{"dataset": "photos of arthropod specimens (BIOSCAN-5M)", "translate": 0.12, "arch": "vit", "norm": "layernorm", "mlp_ratio": 4, "qk_norm": false, "layers": 6, "width": 320, "positions": "learned", "residual_init": "none", "beta2": 0.98, "eps": 1e-10, "grad_clip": 0.5, "lr_schedule": "cosine", "weight_decay": 0.1}
Rows from block 3, named by matrix and row number. Each number is 500 + 50 x the weight over the matrix's rms, rounded and kept within 0 to 999. All counts start at 0. Numbers have three digits each.
# gate: MLP gate (model.blocks.3.mlp.gate.weight, 1280x320), inputs 108-161
gate.8:489482512466536455480471496509465478550534487441455466505503483464508521545447508449484433483555539489475446495573529485546482486435448499464521502452550503522445
gate.9:468490477444540383419467504497447396484448562510568432446555453515492407540592543579416582557414567567557458527538456552418465590628388496538526502509470621574479
gate.10:455459462478474515490418489468494528447548496527492502524521452507493435502534528505479470521565421487485370526533512569526523538500561558502528498536493460512471
gate.11:428541461460481524491578525478485496550452500517491538491455488445473534547499414498467419459497539507499542516526526544454580498492508485542451485443536412548554
gate.12:462508466490388469501459559522537464509476485438559479533512538503491450515510534518579520468533520431532493479601521496453471529499473449500559517569535501463513
gate.13:439407489398469543549393489598396525547470452509447495557580472539424549390553548460535446473518410516515614525475502483564490481517538533425531462438483534604645
gate.14:452531542488519462408593488548531473515496492541528453496485460486491502432415475520510496555547494514511454515567593560450500499475423517540445486489455545458518
gate.15:506540450518500533531631539529589490414452501559547439597439469517628484524441466482537483485547557419545512433440536467555583567420531519533481460555541545543500
gate.16:531484485437572516476543519495512497503458539479501540503430518380502496454512481488493548435499421512492458528509494538456544570508552545598527506454494510452523
gate.17:507485523488460498463475410546579467518559455508536393474535494482472466543497423540453527492461527584583472440579513524325464468496466479539564457498493513470576
gate.18:474452536520497376548498502583497507485569597607500565531568524444503475485452501554506489495519570517477322498572475542423545452586535499468471428467474463546479
gate.19:456527590545507506509438444457482564527389515435494528524483457638564393497409458523504520507500566470504555564427552466598563512447505544502536568606480519489571
gate.20:474511565498527485428560499478587508554524430525514558486566528508462479424490435506434496516530558495496513504521510528534559466544470505510466457523522453511527
gate.21:586538554434504413423541493423532412484491483473456507481492614455493564509533483528536495568454616492532398420575498498390465545520491464572363547516472545521530
gate.22:441484510540446554411480576568479452450503458560448474533504468537523470506487604463484449447531456480583494474506462520454570494450475500542544519471554536502522
gate.23:462496545517531501584344514457528545470459488444409521532506474520549581472447528507523449464542383600426553515522538412539506388580518517550464402493475553521489
gate.24:532514514503538558412487539464461472550544529565471457408558523479523449469543485504488568510515500506488479569512536585506544498561475443470520480508573507428441
gate.25:499460584419490496473403520579517545413459436576494508383417448611523533444535652479546461419533490456595492446577423519542567506450511481485637545478460531535495
gate.26:415504466474493517464480410577540452527482543503460490451475491520471420477573440592506436535526467460524459487487565517470499489520461506492522509514486528484547
gate.27:520511439469489359500580569486570436454507503427508449443584509412459480415518477488390585473526556576533391438566507521440510536538473524523527455555494487522511
gate.28:457525542437567508488442490539532471505426557550527520517455491502422546549470492484460500486528520519505552521461503557551473497516454486561453435555427531468498
gate.29:524497531548506411434494493469592443508557559478403493443480529480524492520505479534447544482582571556430417324582563403480434521489532415549473631546383437574512
gate.30:527525567543457464423531490529546504513448560516527506498440591511503556519508537630481526510485538528430420470546588445380512550482515452523469479504502510538553
gate.31:526529514441504523400540504447580470488532523533536461493554515444463489541536452455534546564515548543467451516565558471404461545503476525524419496482437510490503
gate.32:414566535519567459496470545534529534440529615491543392480498551506633503544491391479508475521468554550448482529532521535471549465561502407498564448549450489473416
gate.33:454508476459536486470477494457568461493514533419540448537512487490461526514525462504440511484427593586479445458530379497423431510521504557522429454532455480518482
gate.34:521486582461589407498560510512576425530486506542581567458567500482459429564615445546587532554482552555548526484594470455354422543566470534527431445462429473520502
gate.35:419544528460540515547527487493529584582448391461500431455470394475557464426471419532486447484541483537521600481492502500667555523508509489538412476520441535446552
gate.36:594522501487586401404518455538499428452551544458578510465503594543485517454565505556474548463441513427512439467613447480424502504514494510561503513486477497500467
gate.37:566499473518409472461500381541480477407431488430563456542444543400578546501492455528465526565557538554581443430556505521284495479529500507535424535563522530451503
gate.38:514461527541494510391466425498469342497618506520462610480635501463465431483516422525437581503515496556500458420559471524378444471547491531454504485528515505481536
gate.39:592533569498412483390525549490575473455464464425396488469487525472442466487508446466528546496420470577549496377540506445393454496536525487422475526431433499607512
gate.40:486486514468451499469555519544503437579479545508568469475498599417452423549568514513529475530408527424459447513540447505515483447544457473477439456519462526533435
gate.41:526464530567499378528540560496561503531528577437533484593621512351496511459510494538450620532427518532532492494576490589361513474515527516562451408430499616536501
gate.42:526541538551529440498513467514582376528453471414490539447507532452566474487494508576542595585491568501506511474484538501401479461453532529504437524497468464508470
gate.43:481449554442507442463547478532500412607532497477579429476485500477539425496549433600569482548505549542489507582532489542348428464664505408418418445498388493498473
gate.44:470425468575536452578543533585502537457464470484616457445474431506461513431433561484523534421384496578457545462450429557613580482468490494500514508511581532448489
gate.45:523433551511469464498565471501511461564499442466489404394527524442503455556571446514571576530460457551495455474535412531412475522601565465417447529455439491523471
gate.46:543438492470471503432549549504543413471553528484478558482495499416525519481483505566473534573452508564465518525597467507399524483499465523537487490525498505478546
gate.47:535441398573567513581459475452461471503527510441478594410503472511508595450393453526576560509540532566436511556464547481533488479431517445531433458524506468410407
gate.48:562521537432447417460521477488465417563536477418503499546561580484549449521578535479514452552470527567416377446551542472398454511487536507460518595542476578502524
gate.49:510440453453440510558624545464469539490568514445549535583502469434532493477569545523463472401395453612473458486490426534580398449456663542414452419394588507541507
gate.50:455435478506491438601538528515441527515488462477511521495404491467570651442426512460515453462581517539479521552501583563606490507453516518568509467440513506479487
gate.51:467459521514504485520552389549520566468518517503489476472516496477462533496524519446509495456508513490560475585467494463474461464469516416473533522379478484516576
gate.52:511571524491493448468523487543463463492452523478556447482592469448527418446546514496368500468475549518511477466541478521391437428540542527521475484512448531527479
gate.53:529525543538442473434453556527480358499512542474573467477495537396535486596554486543447528475502580618493431504569519404450454522495558485554489537499456473538514
gate.54:430471462423518496504622538535489478440450510483544597603439462528506455436541514463434440442459498482533516515463410553519490471574544553492567413447523542546496
gate.55:503594510422517509529451592577537492472497498529511506648532468490488453448557501504349465510432414502431540560510531518576448501536540514535543419464532523514519
gate.56:479535564584450496449497482515496453482492438498542547538497425510471453481487452506552435551528504470547548453475492520478569534463502447467521425522518616489565
gate.57:529491521419577535516506591574531419489498501439576476488531513476530472571489463466514512561405493479501441481608466540365506492491530521520490439484453558500482
gate.58:528469558550529494469525477488490453523551516505566513456538506481473458468494530435534451473467571448552527487488600489473496508543535528494404483375558476487509
gate.59:447541480516537471506477526470517558458521470487443460478533470476548501548559487530583393499508458480537503481438582577530504578516455586461428537439562526566498
gate.60:540517514521528472429526519524492435464524478490498470395496477521530492495467413562537447529507495584636424438594485518422533520487491524513489476508459500506540
gate.61:528546502519473454519479470535547477517405440477487493467459486523517464505464463496489553528493506569509464525531530584401519515544470514463512481487460562420512
gate.62:520555546445514382447446507564637396544552573523472400508564429512495461546489489578488531468431479509442356463576460559369454485557469570473546457526452564489514
gate.63:468489471486507509503540581537519516550498506471493457527439445549496547506573496505471442479537409461454498523498517531497498488510441438513558503558533464512550
gate.64:579518486503450427444544501487512410472539568458536481500509566441491467427527539513473598537496602552444463505532545422399456479513574491494452498519484482605493
gate.65:539517491572524532596502533489500545601476445499349534476433473516576563455383473536616376475674473521549574504471527525643585492450481541508459543576527476510544
gate.66:430439563547517464512492509540390524611509485509526500435447556563588488466480547473497466405499491571455490553393507528496516461545534505507385501570437467441587
gate.67:492566537424600554550419584499530501567490484562491545660554471510365485406584589500347426574428386476413522476494373463465463553604445588360471420436425484485496
gate.68:535550583473453457471491559567446428498497520485503523452452349528477507576445552525512449546473635503492452566465456487476497513455455515520475564569470530490528
gate.69:485437444504506501507541567476489518416489468459473495485502484504515522517428538440423444519483503541463570441493499476547541515501580528545501411555503523472500
gate.70:498432524422540426432545485545531478487501537357478384489533462367439445500559417485546603536461543461509449543567504496398492510519518449581493444486451433537461
gate.71:432484591529520478490409502531571600506433438555489510418540401473578526375492470559511466495586560476615525388479481556526535463445472506496465480512549552575555
gate.72:514516500495555461417539483517495490501521517459550522566525512494539465391536533563500497603430599584490476499571439625368442498584552524495488486548452520560494
gate.73:498493490506400491496479518490503529498483534536476446477488439500505494531518476462492450464431509478501460510472529440524499520468523464427577462553534442541461
gate.74:590480487481446425432506504557555404530448559439479434488530628417445533453499489461501605501561610614463495422513489554327408542548511490577430487542526475511527
gate.75:547544421475489500537474463624554441509526461438485489520462490466508461537486564576480449570434542498471501453529502426412500469477544574513370426541515544510498
gate.76:524588471501452392407583471477514434540531489486534538454480454455463435463509489472514485571485598498528421472578469480449564465534531577451448435635591436500468
gate.77:449448481448461510567531540557495486598538504563511466545529480552487505442477554500490506526458501508466563483500450516551426511471526544423550482433453492499568
gate.78:540440507573507516504532462516488520580544544484475422456505545456425562515415626549570512453541489611479513544532438565475459511532555485385490547414506466502485
gate.79:477470418349546490561499541582425518444476571469539442573540495474440481424566559494446428482507463420462520452468494611553542488553579553527579555487576493554454
gate.80:530515496531391473545487541527545537499571458478380572475448460470463592490511475455479608519431481521468541511525520501466547499458455492460486501580518520486445
gate.81:505422512429515488547485518433485468430440482500497462519458486432517549463556593457491507452500476548474562512512406462513544461546493484551461461550513540456472
gate.82:500494440500539363378473504532492466565483502517517446579523504486542474450534548601484595526472582511534402512610411501429488380576511532530437476541485491534458
gate.83:473539490520495516472573533582541435373526492555505468599446489512478484486446507440464537492468582374479443446497418616543547532459472502455588440532629523603427
gate.84:505555489498450524529538493471492568493456565551576410511474553448498486532527508509473505507506548506453452491501564533470505466492463514482515568493531502485493
gate.85:475458550647593562591447521450621558520477389638503545450336470512576425417399513609512449439591472513529592473478506488561596431470508559565481492532469564460530
gate.86:536526514529496400437450526479538354514520583511560540442598506459536442436469484524522468516490539503492452455588486564255487550483491518532473488528367506522525
gate.87:551479477493445451496548499536497523551537556513507401494492532443488448429561597498450500519500531572478444511494552536380549475538570504531443427491527502510563
gate.88:383492555479488550449440461512492554521553516507587496455470467451557586496445406528432505523448542502487462559505564465526450522524485520530531531470533501452529
gate.89:542433491448461434511473398549538466516499557479559485500487546495457525420473485507449553467402447539531413624556472553587419424538647447450578514454482541435418
gate.90:513574527452488563507550488545537548509448574519479555517512499519465617539498407543540525469453453499451488434536543531497495587504505535549488511526473533475510
gate.91:476604530541502374487540495498550377502466558455541500413506492390511586516473510562368527568519553591433489432499550467333532488547493483532408467528504479566529
gate.92:450563397480494528496534490532512495482500552510514496472460441548510464503510475554429497579415545462459600461482552585446492551513518540408497538474527598506507
gate.93:428412416582568540490506523480460560493452453422552494479474474517512574479423475494465461426508508503501445505466533470579475503484557497565535536482525454526463
gate.94:506456475478433364394488486496518435521487563428520427555479464469562479447463478534543491490435473503511428477586530526405444503512472599546455428520496549559508
gate.95:630399424529482554525619571483520482470536597473429509558487563471506540471500490505447650457459502511372475567437556608519464589531601499562493574462501452534390
gate.96:556467495506432393390547477561569497430403575408541517491601481435567431537466453531444492533500638561533501544585513445366524529565434519450558518473441526525516
gate.97:530442510471469438468487509485526465499449554461505495453511497474549523466558503545506476574503585506544400489505533432408474495498541556500531506534505418546529
gate.98:455546497449488502567512491554516390573478545501489497604506566390315492489527572445507562470451534505462497553481485588479437556587507499421497357479472458444493
gate.99:466424506545518534427575512513471539489524510495499536497435440489538574505476531534492487529503608583472475458420502434472493472500469532547517507472493441509546
gate.100:538561523455506469424474510465451476486480501535496495461491516427513500564459506463530502529485529512511485472536509488329478492557586542506513523475602406450520
gate.101:437502499419481555474549504522527460530516502459466490504553448544531464414553447485502485534566438490475537456578578565436421469566515561575535467550526468460534
gate.102:551499512455527580475524583540478401388517562562546466542476513474586562522525444516547517456438599499542484427494485497563635414536478486560552467540489438639473
gate.103:525400478535498548561440487551471548615439526476470459382445396506576465539523459471537411517560606535527514499501448509482548485499533502509424587543437557509607
gate.104:490530423367554532527401509594491563598470454616592517507468500541524552453608528449591452486577444580579545573570433516515462515583477564512469503546508649485577
gate.105:565526427546453475521469542482463461529512552516530454577495509523451473508501522464448561553450527457487500495470511532417475466485507487485446491550473499494405
gate.106:448537545531546435469494568471483482529519511551545469512515451518490547517498434511518476517433489528481480549493505510569454558494470534510482512483488434505496
gate.107:567526570558535417465500445493454414556526521462536541405482576534496493477442522473584468454501441528563369515579435553507483445544563542512458436518489540534498
gate.108:514559500551548567600538478465587532550474442474466485422590508452488485558449514568477465483538464591480590614618518443555564566498524523493482467578464515455470
gate.109:448575494439480546495516441424427559495522524502513437515547502524555568535520501597556545512479577463424430537461507519491504456519506508496606502571503516468586
gate.110:511430387429469489461488428538473505437493531421479435507518600567451567546520516526502576526495509625469413586553502510589450486559540456461583496442419484485410
gate.111:418574473522412410529535577481490489482453476517538612568505458467434486441520460499433504498547488483490600505396524488529457515544485531472495463490506436514537
gate.112:493534451462517505495522513439484439577533497468510458435528550457493585546472440491518569373409497490447531522563563483544429503531540506472519490528404438480451
gate.113:571505488435446399479490534546429454433496505539517493504447473518431449479528507503448551585364546499550463491549442444446514405484442480516417498479477402522513
gate.114:568551549520452491407531462591559435502541502476557486479587543507499499578517487474464519525523543556521428550565492511487479493486546501468439408491422528524498
gate.115:450489515503526551571514606459527591551438463475412481530505383432517474443484447485438362495567440551442580513544518596544486467518578524621433441477508479542397
gate.116:547497568547513458542504485503569464509468461527438503544489550488564425472482630537524543586516515434466522482553539494458487435470543495553494460485499520461513
gate.117:587489470450555430551475556528578474429512505499513483466417560399493471573472516525502547508503622615539455498587525510398503599494524473558482542562481470544517
gate.118:458384391617553595518501470461456483586495499399456534505466502496558431425537481553519419392519563532492576531474538434531471588497550495476428524455346512403512
gate.119:485509373509432401474562563498509537532515510499521504531511452478540484510488526524577541514552527447497530599477430513441468504519451433482531520476522505556517
gate.120:506496583544520476440484478562484447532540502483485429453504531430536473525529424538508561503521600478540352442497488555409470517497508606583423494516357510459447
gate.121:457569454563466464423533538439485464439543472534474459421434560560474583538482447550507525503431552426452488584465589529501570502496572551550568567558486367519506
gate.122:504538520507501609484558506560508554488526472560494442533492457490477508461434485455459440485507430467558560489494487455471528518627498447508518502528479545547559
gate.123:413591506576495521461569468478522558604519494511550463471499476470517411537424378483515467473455562479511474509452473499477467583404558472554462608477493511512505
gate.124:487503508517424372400490469442439482466464503574647480469550553501540487480545424539480575553487644509494464458520534502433434430496464491514498537485498604570462
gate.125:538524416575451363451462553580494465496471517497517518478526523473506512431475510546543455643433611498534447518590503517406463552455418465578437449487518546560513
gate.126:501485509519408414457502503589597537506480552526477491435536435504525450544513455530539535548479529504515455487548383635285480485479463530602455536563468503477511
gate.127:475523505538482507457491531489534478575511494514519574478535505448530329475514501482631484424544542464495527551397476445488555530544495583468501450495517520536533
gate.128:531465611529457345405480479444493497471538524562497397550480459480543482546463477602476514496485617585532443570585560527324469487536462458467466385568477441529519
gate.129:573559459382449544452522530444516468506569578507497534499575546543505537569468542460512535530351492508545424518469520506505506511561498439421593593384571489543539
gate.130:434509597473546533528460408575562510542442491524496532481558516613467387457517427437466532505530509589479515396513502470484524552422362457583493555513451559457552
gate.131:483489510444504370510418532519500460542468525491571451471533470478506429446610419455514555495499493601510552452525463559357551489523544443445501531467475528454565
gate.132:468554526548539590506526464483507433506476473432534479524519559506509522519471507469550507484546594467488532455586539525509505528501505514527414451529570537462451
gate.133:433535500485525544506530514512525438468553505480560578486451557502572533491505471517469490509486515501506516501488497552482506419522526491507452445508579441504521
gate.134:518526550516501455519576474510536542530474520554524622496492491489494500480453494464494416436535482493521551523505552466545400497420575503459457521492573582602485
gate.135:479522503440497480362615464485483474482448574500481452463529516520453468516505468513548550510391635532470422497588572477381491449541524552501491492534432461534539
gate.136:458499528593484472480494522475521554483518487511529584521520500507567574475523489481478471450514515508517527537509450449485561441477494526457520429446557620496519
gate.137:481547658442450381443492561509574450435428493536446475463517674459505498558512484529527489578488448542429391553553598500393572491488522439525516497497508514497565
gate.138:370461497589561534537467560490484454580484501567447552555529501460514460587450514484546369460510517582419495568511498516579585565508547415533501443525488493454465
gate.139:482484488476492459548528469527540489510486487527461578478423457450461461522397467465480510515461490502497554467516558526448496533457574474483490452531533512487581
gate.140:500463504564622584561444523431536616573531461445469538584535453432499480433479501505449472414476436518398547475414564510491556571471501539531510412490464555455500
gate.141:546482514506492348422482548540519477548524578511541428443495554468557455531445487494501523542445477483568442546626485511377500469528483541509441484476470506584528
gate.142:463579440455464527469526527545467485428576488480520507523498480547492512526542544408474549487467540429491486398389454543406562541455540577487545456470521542493528
gate.143:477434577460457548499550536510538523496554468514500472440438525471484478555435451495569405538496564469550584526516386459513524540459560458457615498611489520497622
gate.144:498470456486494345360533573563608531525520589449508510496494550420480515557494470512464482549461500509502413481652502525375568501556510480503528516472440406477504
gate.145:604512484481467513498457550513559481474565487582416471579537495556401524438470524511454507499526498465490551468481507547544545470615520597499510498518505451545471
gate.146:512544517440456529454487523492510505469405493391461497514445455522519490557562463463450483551467478507521455520499528603456552452477523554484511456452503512480592
gate.147:511518476549544434540536495480518489544511490485489550509515582507513468467497467503522517497518550484574554523540495511435452478473470556453484476512470562476488
gate.148:450418460442536343402477489545551361592528500527490397484526455442562477452540459588498556497474561624446410522583441544351514505496517516497416438480425493462524
gate.149:447477448491510405407569530500535377434446571448521467429566560422479430447547519516436466503383559662531375487558530545433491446587451533456450402486494478549502
gate.150:497491441499518470485503531504466536484517450511435458514449501497484477491539501443440452546435425482552479504457527492537497507486463481506530479511504433401489
gate.151:506515462512500557438502483479488487580493430520520541517523506505496422480510534522516440531494470450562512533564474489524399495554511555487446527524537495497469
gate.152:511522567453447450400550608520521418482538493463490452447554450550531464497514452579425517559495553534418419451557557529384506475655571528507508446522440447532538
gate.153:524510493480399448394539523526514400545513506609523430495494537472513474473494484574563536569524539537511420445471537498383560440511441429498472514509478469554446
gate.154:509483488514519461487490486525528429622526532499512536475534461535503552467503426443525493526425477544479424472561487526452499541580440528476499476530511412585549
gate.155:478516506556448456518490483458426586574497541497445478561499517529504512552455493477553467502492548482533460497473527466572465457476530585515464450516492475502530
gate.156:425538450489512411407477498461500447533399482482562551407529487513448502438475374582471522498516448570473517525502456443387440514457457500507336454457422400490555
gate.157:486485447561473457467562474555444495433563457450532489499534505517466506448548541455477437456475612545541439491515546522409536550523511567576541472497467419587561
gate.158:599521494475488369399459553420539519442504568486491492483610528471536471514509390549553555503501544534479442507588556532325559484488522522490497544523448535539539
gate.159:511485537508519419505515465403534543516417366566430503445531527479545455454538572577520476488503510467509592477525566531534552505472441529448513567497544501527506
gate.160:503352622421532511514479473499561533531493505459492522564435518457503506505500500452430479471513536554516446423422396470467513476454539469426568523519545468482523
gate.161:490461545563504414419517477524543437503469522558505485490513500441495392432599403601596515552480452538546385419607466599371539484551559484499460503568462445518520
gate.162:485433405469529464451522489581466445516512460554532526415502599500442467458506440511522555528439586554521439539623540491426539447505559524503461532493480503533538
gate.163:525501570495489563535440515558483510514513464587477523527545408541478480419613507473491524458535479607451486450451525466589518406564458558508481490449470585452502
gate.164:478484560493453341500485456515536461476460518460438497476525530419564542478493501492528483531546526601532479512512512529386493511554483509453476554560508538456470
gate.165:464553495503539349374535525443453463507461500521480465496497460508462489496501441554498470537527542569557455464439490540503519441513521608541512495437523508483560
gate.166:454536540502553517583642476500457511489497525542592458537560409430517486420580529520533520521442538481537433481399385597512506458417560484461502423456675511537513
gate.167:487662530458569511474497486475461492523529516488446605467493433510543459531557500396440518506437553492541520490419499429570501518533407572432475483483431600428503
gate.168:533422484544516535568368411550405572570409430544481455408432467597564558518526538472646393514514455574535487504565452425532493516501471446508458527413443502431568
gate.169:534541431500545576540432469477413525494497542417608535490444461536521483556470474479562419416471444490583554525456430451507378547408537488532531616512458528470519
gate.170:521478395563464519470433519592523431480521564542561552522530515562578408607560467504427499463509493522502501529530534526554501481421554488536547474485436481484553
gate.171:488483520493513386491485518535565419563465527516610563495458522441482479484535511550547477534499492495491421507574555516393530505535403577483443482592498505541566
gate.172:467469520452538492460497496512443539489556524472559495484527430512508454573572507466483471514488507517478510521432483544486481499496460568418460504557502456525515
gate.173:490498477469448386457526453523510320525497584526475469467447570447517529386515449576519514474483480572525469440540485407380472444521500480485523520481531482471452
gate.174:534431523526451397451561521478506495496465555453542453538612511552511475520545485508489561551487529541504530540454421495360445547502511545475467520515512475518501
gate.175:553449502454547456458539489437526379471453570445524519525474518550477472537454406591512510554542453558470497431542453529387514539496474455447534508529557441461548
gate.176:503522504460486521356486551469458506531519523502515378513492547465566382566485482526464506478518603527404379504585534462394540461491543525537535517555488491552442
gate.177:441495407569540566495547480418464438480417457465472508491498553509549546581442540507496464555535505495479446599520553461517547545580535482529483633490535439515471
gate.178:516476576492470467441468569544607509499483456545481452549489559463520518550430507517510525438488523445432415437502503554490513518517456430565510496514444547581513
gate.179:541554507450504460458470498541557445551485407496541483483413507516429563482490453497520518399517516476565563599517496475521490535521423506533505492530517473543531
gate.180:504515541480502446513557499523569594464511499459505464487505530493523507527519449496553554409502505560536500473592515533519523517482527534475503525535426484479503
gate.181:426483538670539472486456541511515530587450482509500504461422463623484460467568428517534401459543401614475552488490557478509469455473466509536522451504446432494508
gate.182:509491538504450471454544494535443371483425535555527484508540492408567489449492493550450528526453527552539450413537551592363471566443570546518422507477465452577566
gate.183:566437501491428421412529507482526497528559443497467471528469533499518542516512504592470571524491561514520427513458594468355473450500564509522500498544476504547509
gate.184:487512549481510478355616454533470387488478471555461507492550512436555472539584478548544533535454548541458374550556571514473585504531503538469488493530482536466514
gate.185:583466558512438326387518478530607412513517538379466399465496568486529575540502489600479542449483525513536423489590497448508525532558594500508419494571506456518449
gate.186:518564504479485447415518503508455449467545469487512445513611527469503425485544487500463500552461605556430434453552474479380465496539550531386445536444439442495523
gate.187:490407441395468457458464550461531519494476473414481424545421521493522411539502582483475535503532503520529579433524470567471496548492572492490450425491483456456504
gate.188:454523549504427507421512509460546488516492474532496523520518486482482506543461461516523507506416579590491435510561538483462426541527433468552526490558480566503561
gate.189:487544511552609627450498419517514501602487416563452475510452489542599440495401562514560464530544413551529579500469538432536421557465411468512494482508477480378574
gate.190:590519580456487461351545482606547389493535544526487394398531487447557526543564441532464497471456584522454471495574532514421406522531493529450562519435495522490571
gate.191:544539448555523563416550463543525460449576492570537438507523502558414460474468593457501452491486512499466458561460437456500456449510501516588506474496546433559376
gate.192:446522484534525537467471508540445522526612455471539542551468431584441501500564417436521441501435476577417510410472496526473474523531474548588468504540510489477523
gate.193:450602414481496492481557557451518431470602574530510501580607498456459384457496440517409460471474544455513507452510455551462520494446553520530599543494523399544426
gate.194:444421535555520546487501467441398464535455395466541539471419490521618489567472452443481420568500460551400590501457559546494523530450540471520400479490427462423433
gate.195:542515462553511523496488509524501565521510453473505457499517466467502532506568478477516520495465528487396539532514444480520496493547529529534519576498517494408498
gate.196:542633510406493402428487506503534546466529592565558521446452525412477445489408489464437532584452478461579484476524537466370527587550492490501518576391515569458542
gate.197:554554562387455389380529479544563387557501477489467459486569498504477457559563487585477560509505608534427442454611530474338453513473491526522463409542456412535579
gate.198:516532491526503461499499532486626533544575493486478520496540550526579451526527459467549444493531445591430480556513530462536562532487517472527456497424445488499514
gate.199:521528504495504352464501533519560415530477538487439466501546550464505495545576452625520513460515524511478431501588582508398534478511535487501421525527550559524511
gate.200:507554414501479525527494515501508453436510515461423500486482537530458502498510435474543452538500460494486478483524462499504570535542453438524539510464505542475581
gate.201:439567528442447462482542460539498388454583530506419465530519460434539467496476459553391457536464507462478461440591489518407456518424479575517521487545404588581444
gate.202:513548536470457406470527450465498512517512504518471559510506463524514411546473465513468528493465617525506377461558548452332485362547510518484449482442446495539504
gate.203:503430497484416501549520523576483517494498496511530518446437497602533544475467549535475462470579504461553525452507491530463523418534491510517548449421536484519465
gate.204:539544420426467477449511499462505520479469476490448507528485479470528524419450514485566420578507502467473535483542527520552548515548459476517566586522498478632442
gate.205:488569497569449364485514507421531525505515576455545504509514527468505573450496444493548535606433533531469499499545538478389541486594527488521445535480411483485567
gate.206:433488457500615510559517568516488531486383417528528516654505488491499532379520547495487450407529575531464492571538456582549588405485601504566456435612607525557468
gate.207:398471515526518545520504562464440491482444502437520503566517419483595508427442471513490447470519495533484539483485391511452542425472572552517431465507466567504549
gate.208:519523529422448475514460464459448441479468506529545527449460558479508458477528490503467478476476526489518423496569423526523490565516480427490488527494522503521532
gate.209:512558532450321432433527431530480458547517419521483472403521588540553369492569413417502508544509571564447398478578475532379413523435449549522422580562432512488525
gate.210:546564548469487288435491488512433418468457501524501467458538566447532453529436515543552567577451587557474480454605361491428461435504535440458503487516469459501494
gate.211:452552479578490526465520553490556554520513519492484494488558524482465511547454524427483429419540544480513517475487426478466493529442515534517437505503522476469478
gate.212:478595605479590535491399543405524612529620408569457574534489481489412511490486560442350436565561585483500568491439453422571518517487486576547489517615476530385572
gate.213:468514469423555530535520395600482573446578438495453441536502453521463507589445500461592508472501491527488520553418472425609464611506495507411482513567376469482535
gate.214:410451453327581481482497426503451493644462522417597557511510491488490534428530524440523544524399506543505523549471433579561460408528550509487441473386543565454490
gate.215:534438517532519486398530517525479478485445483528532379543541480460539459485474450567502552520455545484565399361513478477385542533539486480513538423549531445527492
gate.216:523506507476502541506514519493521526415452465516536602496525470435583492483426472438466419447425536357540511424430563422596551551474485518558490514457524519475602
gate.217:442472557485538477531510503490415525507529489539498507567490518522498467519532491510474503443446501512516473535452463539500476504536533502496545445547445568529441
gate.218:540430476451471521489569500466473529544499516493531515545572474478437540539498517489507506482627497471536501471519520601452565489522507451441457506529524463511456
gate.219:437494373543603489516641474470406519524483473451519522420372509580533498497447449417477532468442482531507511520453511565496558560392450560498616506491592539424503
gate.220:511500457442513527433496364528598515445502442522473535436486523493455542440444501604459487551457470481445505495554528496534505518501484493502511488534550492541443
gate.221:342489490556522616537466525479474542513478499459496496549484435524548570511526537504606449502406452556487547563394538481574562507531507527490516454485504529440469
gate.222:440505446490457515456539535469446419431493382497518470543580492468559395491551451502470513450511546494407531492474530566487484574553544590512506450479468470499453
gate.223:532474521536547513453546478498452485419493480499535498496419533515541585513440551521523532375488520460508484480577503505540493469448508465447551548415559532558495
gate.224:495500594423545503473529475543457572521552618536501510492482511424451480480539450519494521464510488436465536542475487520441517479465479530457528455525466500488472
gate.225:499561524515530505537594533524468531506509490434532416481426511436519524503458514486481479520490521500595467644479501566558526488510421551536495459509485508527482
gate.226:412441537540592590489523492560493495467489433547513529465454389535567586560519551505606450550485380469519492485417544499553499526464511493496496518450425520455546
gate.227:455496533560531441424422457482503467482418587466507500461526515428508480497517460513507518553456549574566505530509409533505525423425584424540423494481482516492534
gate.228:520502414492573484547467551504444489542416391468460624502488477569556552498469481523552433481528496520499531453587504408509541451477525493537510456520539500446434
gate.229:524518554490441438436556514553540503469495585452458421446480509448491499484510422507444516519454635510488430453535525473364511478613476514490430495474459519528520
gate.230:489390499573512458557513487525542558508496379525455481391520509570573507535463548514513442472545438558583578574495536487502487523452488483477467434514455463564512
gate.231:524535404497435393425525467443504485542435532523517521466461520516495467501562432615454481530519503558526479469572502482364463526459492510517531457518492489541487